From a checkpoint of a small image VQ-VAE: encoder activation relu, encoder depths [3, 3, 3].
Rows from block 2 of the decoder of a small image VQ-VAE, named by matrix and row number. Rows with one number belong to one channel. Each number is 200 + 40 x the weight over its row's rms, rounded and kept within 0 to 999. All counts start at 0.
After each channel's rows are labels from the 100 images, of 14976, where the channel reaches its highest value: "strongest on" is what is common among them. Only what is clearly more common there than usual is listed. The data: retinal OCT scans (Kermany 2017). In brackets: how many of the 100, against the usual share in percent.
# convs0: first 3x3 conv (decoder.decb.0.0.convs.0.weight, 192x192x3x3, each kernel summed), inputs 39-77
# convs1: second 3x3 conv (decoder.decb.0.0.convs.1.weight, 192x192x3x3, transposed, each kernel summed), outputs 39-77

convs0.126,209,203,166,187,194,186,171,140,224,223,215,214,212,196,168,174,239,211,188,244,188,138,169,232,215,178,180,247,194,192,180,189,230,230,272,221,245,226,207
convs1.126,216,172,197,198,216,190,241,213,229,257,174,198,198,215,211,233,206,229,250,272,228,325,220,152,266,196,170,185,128,183,267,225,174,214,177,164,206,149,241
strongest on: finding: diabetic macular edema (76 vs 11.7)

convs0.164,143,213,170,223,200,162,121,197,216,236,219,198,236,192,240,271,179,188,193,203,187,155,212,211,250,211,165,193,158,195,137,237,200,207,219,184,113,146,206
convs1.164,236,159,217,179,202,220,246,194,203,181,138,201,146,150,205,167,187,167,219,201,244,168,177,200,81,175,265,163,229,203,332,130,235,164,151,247,238,236,213
strongest on: finding: choroidal neovascularization (66 vs 29.4)

convs0.2,143,162,151,186,231,175,158,194,219,136,187,216,174,204,185,170,120,201,136,206,104,180,175,195,182,211,180,218,179,239,198,207,127,74,174,200,214,172,190
convs1.2,219,178,192,141,160,217,236,239,234,274,214,181,207,187,186,244,237,249,259,191,228,211,175,165,245,167,192,194,144,203,232,198,236,221,148,257,180,142,269
strongest on: finding: choroidal neovascularization (100 vs 29.4)

convs0.7,195,109,151,220,227,139,146,221,226,168,179,122,142,219,180,214,280,181,191,165,144,207,216,234,165,130,190,292,203,242,242,196,169,186,206,185,199,168,199
convs1.7,240,223,178,202,234,257,210,199,125,243,210,120,212,264,186,227,235,233,245,241,242,232,219,238,203,128,201,164,243,205,224,147,177,308,171,212,176,217,174
strongest on: finding: diabetic macular edema (63 vs 11.7)

convs0.141,176,135,206,167,147,181,174,206,217,187,280,187,148,151,195,229,240,208,180,227,221,131,134,238,217,192,238,221,257,209,180,186,213,199,268,185,200,253,253
convs1.141,181,239,206,185,230,172,257,160,193,200,159,211,284,253,205,164,199,214,195,154,201,237,214,154,237,189,198,76,183,189,195,129,188,149,166,162,196,93,136
strongest on: finding: diabetic macular edema (49 vs 11.7)

convs0.97,122,192,182,162,228,182,187,196,197,222,211,196,161,144,170,192,189,209,204,254,155,137,260,198,170,170,126,196,268,211,234,268,161,218,218,214,203,235,226
convs1.97,195,248,203,272,211,221,197,204,260,171,196,214,216,230,222,173,200,121,149,245,264,194,151,251,238,238,242,163,212,248,195,98,148,145,194,269,236,153,170
strongest on: finding: normal (87 vs 51.6)

convs0.188,150,251,114,231,183,193,208,219,215,124,203,211,195,205,212,167,219,220,167,186,261,202,247,211,196,177,116,212,257,173,214,198,251,193,237,235,247,209,203
convs1.188,246,148,222,223,222,188,226,236,234,222,204,220,160,204,198,255,167,203,144,172,175,142,144,132,196,199,168,208,137,174,239,204,155,118,166,193,59,233,156
strongest on: finding: choroidal neovascularization (62 vs 29.4)

convs0.182,260,168,169,284,215,144,153,195,219,172,183,217,191,189,181,204,230,206,172,185,207,197,140,205,223,224,156,106,163,250,195,217,171,96,189,223,240,137,197
convs1.182,139,132,186,187,215,222,197,218,155,249,171,203,132,158,208,173,237,110,198,232,226,113,137,188,139,197,195,257,110,178,238,261,209,277,183,71,247,174,168
strongest on: finding: choroidal neovascularization (77 vs 29.4)

convs0.9,223,185,208,170,195,161,274,182,202,152,162,156,173,160,175,251,206,211,173,144,207,152,224,108,194,188,199,134,223,191,181,128,148,145,203,208,185,203,200
convs1.9,181,218,147,201,126,258,186,153,153,207,210,279,175,264,263,202,210,201,209,244,219,219,157,123,300,262,214,128,209,215,189,227,174,211,236,173,227,183,146
strongest on: finding: choroidal neovascularization (62 vs 29.4)

convs0.171,144,262,194,207,213,203,113,148,231,179,191,199,179,191,230,201,248,208,203,169,214,177,192,169,205,163,131,249,201,226,122,156,181,203,171,205,185,236,242
convs1.171,172,179,196,230,203,189,191,181,213,220,234,202,209,159,202,197,183,197,191,136,170,197,185,239,187,212,221,111,137,200,297,156,144,216,156,192,188,200,227
strongest on: finding: choroidal neovascularization (71 vs 29.4)

convs0.64,248,154,194,165,145,169,265,178,203,179,201,175,218,180,156,162,217,145,225,213,150,191,219,178,239,168,159,103,182,162,212,163,164,184,189,158,141,207,195
convs1.64,192,210,221,262,195,218,217,235,196,222,165,218,179,197,222,247,225,226,155,225,232,216,165,200,201,204,167,261,350,202,211,182,264,141,230,215,161,123,199
strongest on: finding: normal (90 vs 51.6)

convs0.133,239,194,145,192,203,106,179,174,227,245,223,184,213,251,151,194,170,194,176,194,251,152,167,239,172,160,252,174,213,234,245,271,163,101,244,290,219,190,309
convs1.133,234,164,194,189,211,231,211,157,208,177,207,189,130,298,210,253,210,263,119,213,138,189,214,185,151,202,158,152,161,198,240,227,241,237,179,219,253,202,120
strongest on: finding: choroidal neovascularization (83 vs 29.4)

convs0.50,96,167,193,135,188,177,261,219,128,203,225,198,165,204,204,215,199,220,195,257,207,303,158,145,166,189,212,200,268,285,218,212,221,170,328,237,232,171,210
convs1.50,272,151,236,242,193,183,184,129,266,169,250,175,195,247,180,205,187,255,259,249,243,198,193,246,230,185,196,230,135,178,219,201,159,195,154,138,183,114,227
strongest on: finding: diabetic macular edema (73 vs 11.7)

convs0.156,175,177,194,221,181,179,238,145,215,167,216,210,207,255,246,206,216,234,243,193,227,212,89,244,195,261,253,213,187,248,196,224,149,156,222,233,221,226,178
convs1.156,163,225,170,158,211,132,202,193,252,216,250,227,192,159,213,176,227,123,253,128,194,257,182,205,209,209,150,167,232,242,188,171,232,159,165,188,141,207,215
strongest on: finding: choroidal neovascularization (78 vs 29.4)

convs0.25,160,232,241,161,189,230,171,242,225,222,199,205,157,226,203,230,224,307,139,183,200,207,225,230,209,208,230,229,224,174,114,180,247,194,222,220,250,212,281
convs1.25,232,164,205,234,216,194,204,134,241,186,263,210,164,177,206,147,163,143,227,197,214,196,194,236,223,200,172,191,94,171,213,160,147,213,200,166,158,145,160
strongest on: finding: diabetic macular edema (42 vs 11.7)

convs0.77,210,257,250,163,188,229,183,233,171,225,215,214,230,256,223,192,160,275,221,155,126,252,175,183,240,208,307,212,175,177,155,175,210,192,258,175,191,218,179
convs1.77,185,237,250,253,229,220,169,170,246,249,159,201,202,184,217,198,254,175,232,290,184,213,193,214,211,200,191,223,285,296,249,224,192,169,180,219,223,200,249
strongest on: finding: diabetic macular edema (32 vs 11.7)

convs0.101,197,164,122,192,190,203,145,201,211,166,158,184,202,151,185,136,241,175,231,204,253,138,175,281,171,165,155,161,203,207,155,198,197,157,222,234,181,226,197
convs1.101,147,199,202,150,218,156,248,127,142,214,257,203,194,179,216,251,237,225,202,201,203,186,256,135,202,226,239,217,118,206,247,216,216,192,209,194,214,156,275
strongest on: finding: choroidal neovascularization (94 vs 29.4)

convs0.106,190,145,227,198,216,118,243,192,222,220,182,189,182,168,166,251,225,184,214,200,159,273,163,213,236,186,261,202,178,270,201,212,204,202,249,221,237,297,189
convs1.106,174,192,205,248,154,188,191,153,186,182,163,187,197,216,186,208,153,232,221,144,212,197,232,171,176,208,152,260,257,143,191,172,130,155,187,161,151,187,208
strongest on: finding: diabetic macular edema (45 vs 11.7)

convs0.183,207,143,288,163,232,159,214,189,207,193,203,217,186,212,252,234,174,198,216,208,179,219,220,130,198,206,252,194,233,179,256,167,211,193,187,125,202,233,290
convs1.183,204,236,177,194,170,198,246,228,194,192,215,191,200,225,180,152,171,152,167,125,216,186,170,243,116,216,202,159,195,240,211,218,154,98,193,202,153,166,150
strongest on: finding: diabetic macular edema (46 vs 11.7)

convs0.144,149,268,141,197,228,179,190,212,224,178,254,197,196,208,225,160,139,236,187,167,202,189,173,186,279,186,179,154,213,200,124,174,216,278,235,194,246,278,244
convs1.144,191,149,201,231,195,197,185,277,217,173,199,206,199,204,193,197,264,139,224,183,156,155,149,161,150,198,217,165,174,162,241,203,260,226,184,190,139,221,230
strongest on: finding: choroidal neovascularization (59 vs 29.4)

convs0.129,219,197,82,102,179,167,232,111,210,137,149,198,197,191,205,228,173,159,150,190,132,215,191,221,213,211,202,262,239,153,254,213,158,187,216,180,163,159,193
convs1.129,176,175,243,197,217,207,133,227,148,223,193,184,171,212,229,239,217,196,241,279,240,169,204,241,160,193,226,87,255,182,166,179,166,209,160,122,268,186,165
strongest on: finding: normal (81 vs 51.6)

convs0.191,112,204,141,284,155,141,181,167,198,173,244,212,168,240,225,191,212,271,200,208,181,155,189,239,163,196,285,193,155,202,173,193,159,174,285,220,114,212,237
convs1.191,189,160,184,176,226,218,198,164,206,203,153,207,191,146,216,237,155,155,148,190,209,218,178,85,182,203,195,239,164,177,311,209,132,166,112,112,225,141,202
strongest on: finding: diabetic macular edema (34 vs 11.7)

convs0.124,187,183,227,189,164,152,186,213,195,168,222,211,197,157,149,220,225,257,246,214,128,146,156,225,165,222,156,167,217,177,219,202,198,265,149,156,166,234,182
convs1.124,200,165,182,204,208,205,101,212,166,242,200,201,202,204,205,222,170,129,161,269,221,258,265,235,170,159,187,225,235,247,179,208,188,167,174,252,277,204,199
strongest on: finding: diabetic macular edema (79 vs 11.7)

convs0.12,180,231,189,203,178,227,242,278,232,199,130,217,206,212,218,196,226,221,171,208,174,246,208,152,227,203,178,210,206,197,247,162,170,185,140,307,201,150,292
convs1.12,199,205,228,217,222,223,152,158,146,224,247,218,161,204,209,235,174,212,214,146,219,93,191,193,201,205,166,181,156,227,133,167,159,221,217,76,208,238,236
strongest on: finding: choroidal neovascularization (75 vs 29.4)

convs0.14,223,210,204,144,215,215,180,206,181,148,217,190,189,181,202,166,163,213,231,259,184,246,212,186,109,182,236,150,164,126,277,85,209,252,145,222,206,227,181
convs1.14,193,252,162,192,196,169,179,282,191,106,190,187,218,195,211,156,181,214,222,122,140,148,190,259,228,203,123,217,208,181,104,233,201,218,154,161,125,136,156
strongest on: finding: diabetic macular edema (58 vs 11.7)

convs0.176,200,195,218,188,232,134,165,207,233,189,185,211,182,208,232,310,232,159,207,194,161,48,227,208,209,219,135,175,169,209,179,273,180,165,235,178,137,160,131
convs1.176,145,208,195,221,193,183,252,194,181,156,210,212,246,180,186,114,238,298,188,199,214,259,148,238,160,203,201,242,189,179,211,241,180,118,159,221,228,210,240
strongest on: finding: choroidal neovascularization (66 vs 29.4); finding: diabetic macular edema (34 vs 11.7)

convs0.170,216,212,209,221,266,202,200,181,176,122,184,232,201,161,239,211,288,166,203,217,216,200,233,153,202,198,169,176,167,208,195,180,201,185,248,50,91,252,107
convs1.170,157,186,196,124,195,140,188,169,298,270,224,207,266,184,194,205,193,199,193,159,123,221,196,237,212,199,213,174,206,175,225,209,154,175,140,221,214,106,278
strongest on: finding: diabetic macular edema (54 vs 11.7)

convs0.85,182,210,181,249,191,130,219,203,215,198,173,181,221,293,214,154,233,280,96,211,217,194,170,291,223,183,195,194,255,216,234,154,147,125,188,300,202,198,266
convs1.85,171,179,201,216,207,203,150,132,247,219,238,210,168,268,204,185,190,172,264,202,226,192,187,218,173,205,229,214,172,283,182,252,210,195,235,159,246,220,188
strongest on: finding: choroidal neovascularization (94 vs 29.4)

convs0.72,195,200,218,249,258,180,208,166,158,159,176,196,105,228,198,250,172,138,197,235,158,180,198,184,257,207,167,225,212,184,187,188,166,203,227,261,219,161,74
convs1.72,177,209,215,237,195,203,173,153,226,193,247,203,199,157,195,191,210,251,203,229,205,257,220,199,173,201,278,161,138,204,266,217,201,168,173,253,208,239,272
strongest on: finding: choroidal neovascularization (94 vs 29.4)

convs0.87,224,194,180,184,245,195,187,211,194,200,168,218,201,167,195,280,166,227,225,168,191,301,173,192,216,197,253,177,177,176,158,229,245,217,137,156,185,208,247
convs1.87,189,204,222,296,230,194,240,88,222,225,248,204,201,215,199,190,216,142,136,249,296,137,208,183,180,190,199,190,268,191,241,201,216,221,274,199,175,160,141
strongest on: finding: choroidal neovascularization (71 vs 29.4)

convs0.39,224,216,276,130,231,144,237,195,211,217,177,150,255,181,213,223,135,188,199,216,245,260,222,201,231,171,210,179,199,206,265,254,246,176,214,252,149,189,224
convs1.39,175,188,195,260,214,228,176,265,232,236,192,205,222,210,216,188,219,202,276,241,206,208,176,197,201,186,184,251,197,225,152,223,279,161,235,223,167,241,220
strongest on: finding: diabetic macular edema (43 vs 11.7)

convs0.88,252,194,194,163,217,198,244,168,187,96,234,210,189,147,179,233,268,190,215,196,137,213,165,151,225,171,172,158,207,194,165,107,162,153,229,226,162,156,140
convs1.88,199,213,179,118,197,200,191,167,240,237,198,214,274,213,214,163,139,166,201,215,214,197,243,179,215,199,266,187,166,258,258,260,251,174,145,231,282,194,196
strongest on: finding: normal (99 vs 51.6)

convs0.45,235,171,232,159,201,165,189,190,144,181,178,181,156,135,213,248,237,208,210,180,234,202,213,188,160,195,216,230,174,121,279,177,157,174,179,97,187,131,166
convs1.45,206,234,144,130,230,204,142,168,267,162,269,208,186,275,220,178,203,198,220,223,222,200,185,231,148,185,167,241,230,223,211,262,232,168,144,174,184,232,122
strongest on: finding: normal (93 vs 51.6)

convs0.8,217,183,195,222,130,161,161,181,232,226,209,221,163,192,220,203,225,204,198,168,164,162,205,189,213,237,131,199,208,200,178,210,189,126,162,141,110,165,173
convs1.8,149,217,186,198,204,217,186,194,115,183,117,218,188,205,189,154,171,272,161,237,178,272,179,282,146,200,273,105,180,179,158,181,138,227,235,211,185,143,190
strongest on: finding: diabetic macular edema (61 vs 11.7)

convs0.118,211,188,163,197,220,179,240,117,151,185,169,139,202,159,167,188,240,175,257,180,328,211,209,212,192,156,234,176,182,220,259,124,161,145,217,207,119,60,200
convs1.118,185,215,186,241,263,170,204,234,182,181,200,170,173,229,216,220,183,211,270,220,132,189,221,131,235,174,104,156,199,241,175,243,226,300,210,194,192,303,213
strongest on: finding: diabetic macular edema (39 vs 11.7)

convs0.120,228,173,176,219,155,204,146,226,212,164,212,199,169,214,196,190,133,211,226,135,212,183,174,241,185,174,184,194,261,220,190,205,179,192,212,214,232,164,195
convs1.120,283,232,209,159,204,185,224,238,132,231,275,202,206,167,213,136,236,205,233,201,121,215,212,206,201,208,224,179,230,198,209,193,249,198,199,235,186,174,195
strongest on: finding: diabetic macular edema (28 vs 11.7)

convs0.96,245,186,130,209,244,176,178,166,124,146,256,180,159,197,191,186,186,202,252,205,183,178,231,158,165,194,222,219,147,304,211,195,185,274,180,197,157,194,178
convs1.96,197,201,212,217,217,200,181,182,233,211,231,217,254,180,209,128,207,245,194,222,213,223,208,215,275,203,183,146,158,141,234,198,195,155,186,213,244,284,188
strongest on: finding: normal (80 vs 51.6)

convs0.162,122,175,193,224,269,162,263,107,168,205,185,178,179,202,196,225,211,224,202,160,223,224,167,210,169,162,208,188,143,175,191,198,179,195,204,191,143,183,221
convs1.162,314,229,163,161,193,235,146,212,234,194,195,258,174,175,285,181,155,193,171,238,204,153,176,217,199,297,150,218,177,251,223,123,187,242,182,203,215,214,182
strongest on: finding: choroidal neovascularization (60 vs 29.4)

convs0.169,196,214,274,252,245,175,237,204,200,210,135,221,152,224,230,257,244,247,213,220,283,263,207,147,171,175,214,134,290,96,264,210,197,236,161,185,99,188,219
convs1.169,165,187,201,186,185,196,220,150,225,203,225,186,196,258,188,185,164,164,218,150,163,184,147,129,161,240,201,202,145,237,190,200,170,167,281,172,241,175,148
strongest on: finding: diabetic macular edema (63 vs 11.7)

convs0.116,145,174,172,212,207,149,148,204,184,62,166,183,187,265,164,167,204,202,121,226,297,175,202,196,258,169,159,211,197,183,193,150,198,227,140,151,247,244,197
convs1.116,239,153,226,225,173,206,187,212,204,323,233,201,215,189,192,156,199,203,201,208,133,180,242,295,177,190,204,163,146,253,207,274,194,184,218,214,201,197,253
strongest on: finding: normal (95 vs 51.6)

convs0.128,217,245,189,130,215,167,280,188,210,225,199,134,216,190,129,167,279,161,223,222,263,208,173,170,143,145,211,137,200,204,229,157,234,203,164,197,223,197,169
convs1.128,231,214,206,232,234,196,209,127,209,124,256,176,196,232,248,210,204,207,209,143,224,129,246,274,227,196,174,263,192,219,237,230,171,220,195,168,174,158,228
strongest on: finding: normal (84 vs 51.6)

convs0.74,223,163,218,241,207,146,135,228,233,198,227,190,207,226,217,211,174,195,179,252,208,220,212,272,210,191,191,257,174,104,292,157,146,84,249,248,221,160,220
convs1.74,218,196,207,166,209,237,173,179,248,226,182,206,248,157,192,238,254,117,179,261,251,112,170,175,180,190,221,244,249,332,147,198,235,162,218,261,171,221,201
strongest on: finding: choroidal neovascularization (74 vs 29.4)

convs0.23,53,126,200,219,210,179,177,168,105,224,231,207,184,261,191,191,220,241,169,155,194,236,191,225,174,188,250,167,175,259,222,199,182,147,203,192,270,207,173
convs1.23,266,225,186,136,140,211,170,165,254,136,169,243,248,227,206,168,173,131,240,217,222,160,212,157,248,238,171,208,213,156,146,128,206,198,166,186,222,171,182
strongest on: finding: choroidal neovascularization (61 vs 29.4)

convs0.11,203,164,147,222,220,169,219,161,232,225,198,199,193,200,183,200,203,240,194,183,205,178,147,111,144,207,133,249,240,267,201,220,221,192,252,272,166,228,202
convs1.11,187,231,177,196,193,200,189,191,201,80,145,197,190,181,200,271,173,190,240,247,289,212,195,237,254,204,190,139,188,190,202,120,159,191,135,175,247,233,257
strongest on: finding: normal (81 vs 51.6)

convs0.108,209,173,199,211,208,186,213,161,136,249,209,210,192,193,193,222,195,240,205,210,167,232,146,258,209,192,137,170,262,198,274,214,155,127,192,286,192,192,220
convs1.108,216,158,191,240,226,191,209,173,239,163,214,216,193,233,189,159,226,247,156,175,165,197,141,132,178,219,221,213,178,155,199,193,219,136,237,218,150,257,259
strongest on: finding: choroidal neovascularization (92 vs 29.4)

convs0.20,225,184,209,173,158,214,220,241,205,167,276,199,226,219,237,177,181,209,235,220,181,254,230,134,204,211,254,180,188,153,187,217,230,130,209,222,227,208,230
convs1.20,215,206,180,166,213,218,191,122,204,169,198,215,189,173,206,239,213,200,155,172,245,163,234,182,208,202,112,277,252,238,175,174,131,188,198,169,181,139,211
strongest on: finding: diabetic macular edema (90 vs 11.7)

convs0.138,201,160,245,166,179,195,221,191,285,173,291,191,169,258,152,255,166,262,219,177,219,154,217,238,205,176,127,213,201,274,225,216,172,158,245,211,215,229,160
convs1.138,226,156,183,185,186,233,211,231,103,289,227,224,222,198,190,163,216,147,176,207,177,246,136,177,175,215,246,218,303,194,227,285,252,240,180,277,220,198,218
strongest on: finding: choroidal neovascularization (62 vs 29.4)

convs0.174,243,139,184,233,150,183,206,203,185,221,184,223,166,170,219,179,147,174,269,171,217,210,183,156,229,224,259,158,223,235,229,201,110,70,167,191,206,182,213
convs1.174,182,199,194,231,204,199,195,193,176,212,181,199,219,129,176,234,206,167,160,177,186,151,117,211,180,192,120,163,221,229,195,216,199,159,213,186,146,190,231
strongest on: finding: choroidal neovascularization (70 vs 29.4)

convs0.167,210,218,175,229,192,194,232,185,169,185,230,220,188,201,221,152,184,196,192,229,214,234,175,219,214,197,267,206,243,150,221,168,174,220,225,209,114,179,325
convs1.167,253,150,214,177,211,208,169,242,190,217,161,225,243,230,185,163,228,212,253,176,157,122,164,189,193,200,192,299,147,194,184,228,215,170,160,129,194,197,108
strongest on: finding: diabetic macular edema (32 vs 11.7)

convs0.44,184,210,232,237,196,221,211,118,241,208,105,205,111,199,241,237,210,151,190,240,209,89,152,233,153,188,229,210,233,125,172,153,232,224,179,257,253,93,167
convs1.44,210,221,132,240,210,220,174,349,194,203,188,199,287,217,197,183,200,267,199,159,166,273,168,218,209,217,247,245,224,146,226,252,303,168,176,180,190,237,263
strongest on: finding: normal (85 vs 51.6)

convs0.92,187,212,262,220,284,184,222,219,209,182,233,156,218,213,182,175,282,125,163,208,226,267,250,272,176,150,142,117,191,163,181,252,217,214,193,218,231,158,225
convs1.92,194,195,167,271,200,256,184,232,217,180,190,199,181,217,231,181,224,212,227,250,305,164,187,178,170,183,261,234,221,243,240,155,252,217,213,182,212,232,215
strongest on: finding: normal (84 vs 51.6)

convs0.21,205,201,206,154,173,151,276,191,249,142,171,198,182,252,165,227,171,213,174,213,161,160,217,136,229,218,190,215,214,252,226,232,191,194,256,204,218,237,266
convs1.21,198,224,195,283,223,216,212,164,203,225,220,185,168,211,217,167,223,218,225,190,178,244,131,209,207,203,278,169,172,115,169,98,151,215,184,133,160,208,179
strongest on: finding: diabetic macular edema (37 vs 11.7)

convs0.181,216,159,163,174,239,170,199,206,186,140,210,194,163,132,222,228,122,189,266,212,194,206,200,143,186,199,194,252,213,128,151,154,243,211,198,163,191,224,238
convs1.181,148,204,159,252,124,186,184,219,196,251,201,200,201,211,200,309,186,201,219,225,204,161,271,190,280,205,219,225,227,230,172,237,180,260,249,183,185,201,214
strongest on: finding: normal (87 vs 51.6)

convs0.105,200,151,190,154,299,147,167,208,201,140,233,211,104,233,136,273,161,183,208,263,206,206,230,204,268,208,175,192,226,251,277,246,172,136,224,262,234,168,199
convs1.105,196,198,256,265,213,210,209,234,152,253,131,171,203,134,214,139,240,194,241,210,194,227,216,232,210,196,157,220,219,218,121,217,256,185,174,168,234,324,193
strongest on: finding: diabetic macular edema (37 vs 11.7)

convs0.18,199,173,167,114,235,171,228,157,137,229,212,197,190,180,167,173,159,146,160,187,201,143,214,179,166,193,198,191,259,115,185,185,193,122,172,95,212,205,200
convs1.18,219,212,195,239,185,209,203,217,227,152,237,195,187,248,215,196,183,187,196,215,231,203,172,172,202,203,204,229,104,252,185,231,248,185,214,277,165,275,184
strongest on: finding: normal (93 vs 51.6)

convs0.98,220,157,200,216,171,188,227,196,147,66,177,219,172,215,190,280,157,223,207,248,191,225,229,145,230,213,227,183,211,200,231,240,208,248,172,216,194,166,272
convs1.98,215,175,205,179,212,198,136,222,247,285,165,202,215,240,187,172,240,179,249,237,198,164,223,279,154,203,246,205,206,152,230,151,240,126,205,232,207,196,128
strongest on: finding: diabetic macular edema (44 vs 11.7)

convs0.189,221,159,263,233,185,214,183,164,174,143,240,207,180,162,265,247,177,192,212,186,172,171,176,236,227,199,209,248,203,227,180,176,194,152,158,192,128,198,259
convs1.189,198,239,178,122,174,177,191,204,187,280,217,234,251,239,204,162,207,210,200,208,212,224,197,167,254,227,212,177,111,206,239,232,173,146,195,130,230,187,124
strongest on: finding: diabetic macular edema (48 vs 11.7)

convs0.60,259,210,219,225,176,177,253,259,240,133,203,194,220,247,209,221,101,200,176,211,226,187,211,162,259,218,271,225,167,143,197,171,224,188,250,299,167,180,187
convs1.60,179,211,192,211,213,186,197,102,170,222,124,211,193,135,187,182,239,231,215,193,212,149,146,232,144,199,141,185,216,220,198,275,199,192,194,122,237,177,205
strongest on: finding: diabetic macular edema (75 vs 11.7)

convs0.190,212,197,242,202,261,187,143,182,205,202,196,186,222,97,257,260,255,291,248,148,236,255,182,190,153,190,213,216,215,289,148,224,191,163,181,185,165,180,236
convs1.190,221,179,182,194,189,156,185,92,213,214,252,197,176,218,179,153,224,151,204,157,171,129,207,232,220,207,220,260,187,128,208,182,140,156,223,268,247,183,224
strongest on: finding: choroidal neovascularization (86 vs 29.4)

convs0.95,131,171,254,172,208,188,225,189,175,239,203,204,242,85,209,223,221,224,185,213,144,226,217,83,258,222,176,193,157,267,261,160,209,206,156,213,161,161,176
convs1.95,237,209,145,258,221,214,155,300,246,193,131,213,225,313,202,174,256,212,236,207,194,178,172,266,177,195,196,221,179,162,205,179,339,182,196,172,223,161,188
strongest on: finding: choroidal neovascularization (93 vs 29.4)

convs0.65,167,244,249,151,191,177,203,165,219,209,265,215,179,160,185,263,226,268,200,232,161,221,150,228,244,195,223,182,180,263,151,213,215,180,244,223,244,141,228
convs1.65,180,215,185,248,220,204,171,269,218,145,196,202,140,272,190,124,194,175,266,184,191,184,162,195,172,200,173,297,247,157,244,189,258,229,190,183,169,199,205
strongest on: finding: diabetic macular edema (28 vs 11.7)

convs0.29,198,219,200,116,141,201,172,201,204,246,203,186,160,209,218,203,118,176,187,158,190,188,242,112,113,214,223,177,173,210,164,155,168,162,212,224,207,162,185
convs1.29,192,234,182,223,218,214,170,204,224,111,190,209,216,196,216,199,246,229,120,201,143,268,173,219,265,218,134,163,204,190,176,238,224,192,237,215,164,222,230
strongest on: finding: diabetic macular edema (73 vs 11.7)

convs0.49,178,165,237,198,150,179,252,168,212,175,251,215,177,291,150,198,221,175,171,193,222,279,166,180,177,163,239,240,191,250,171,191,223,195,239,203,258,157,215
convs1.49,163,190,201,169,197,211,190,186,201,180,194,177,211,182,239,250,146,266,258,254,162,204,215,172,237,196,165,125,197,188,322,202,184,227,186,231,232,227,218
strongest on: finding: diabetic macular edema (75 vs 11.7)

convs0.0,194,155,202,180,246,182,213,179,151,179,231,196,248,221,162,199,239,208,177,200,189,252,114,155,261,210,301,145,198,259,165,236,256,203,210,307,304,224,246
convs1.0,226,195,183,205,196,194,232,164,243,180,247,198,158,264,217,235,136,182,195,226,245,196,176,224,206,191,158,287,144,174,245,137,151,179,249,100,233,144,162
strongest on: finding: diabetic macular edema (79 vs 11.7)

convs0.122,131,178,212,273,159,114,192,221,221,254,234,194,216,220,186,269,181,168,180,217,243,207,231,205,208,208,235,224,205,210,278,180,227,155,218,239,195,180,155
convs1.122,223,202,207,167,200,205,144,218,223,221,238,198,191,139,211,107,185,251,274,243,171,199,246,210,216,204,152,183,206,224,68,284,146,170,218,256,173,218,237
strongest on: finding: choroidal neovascularization (67 vs 29.4)

convs0.103,149,147,210,237,134,200,156,202,124,164,234,193,111,271,193,242,158,236,216,181,215,175,224,157,165,197,207,190,191,161,229,158,199,182,131,155,216,219,210
convs1.103,205,238,189,119,190,174,226,182,230,257,105,206,236,152,199,127,185,178,190,223,194,208,220,244,167,214,170,208,207,283,175,200,136,207,276,214,181,196,185
strongest on: finding: choroidal neovascularization (79 vs 29.4)

convs0.33,217,199,218,270,218,169,212,209,208,256,186,188,176,164,208,220,169,273,203,195,112,213,222,192,222,211,292,195,164,237,240,262,140,86,231,320,163,210,338
convs1.33,212,191,196,79,190,244,195,213,195,228,179,210,183,214,194,215,213,178,185,242,227,259,159,191,140,184,176,199,261,175,201,187,244,220,142,172,244,248,111
strongest on: finding: choroidal neovascularization (84 vs 29.4)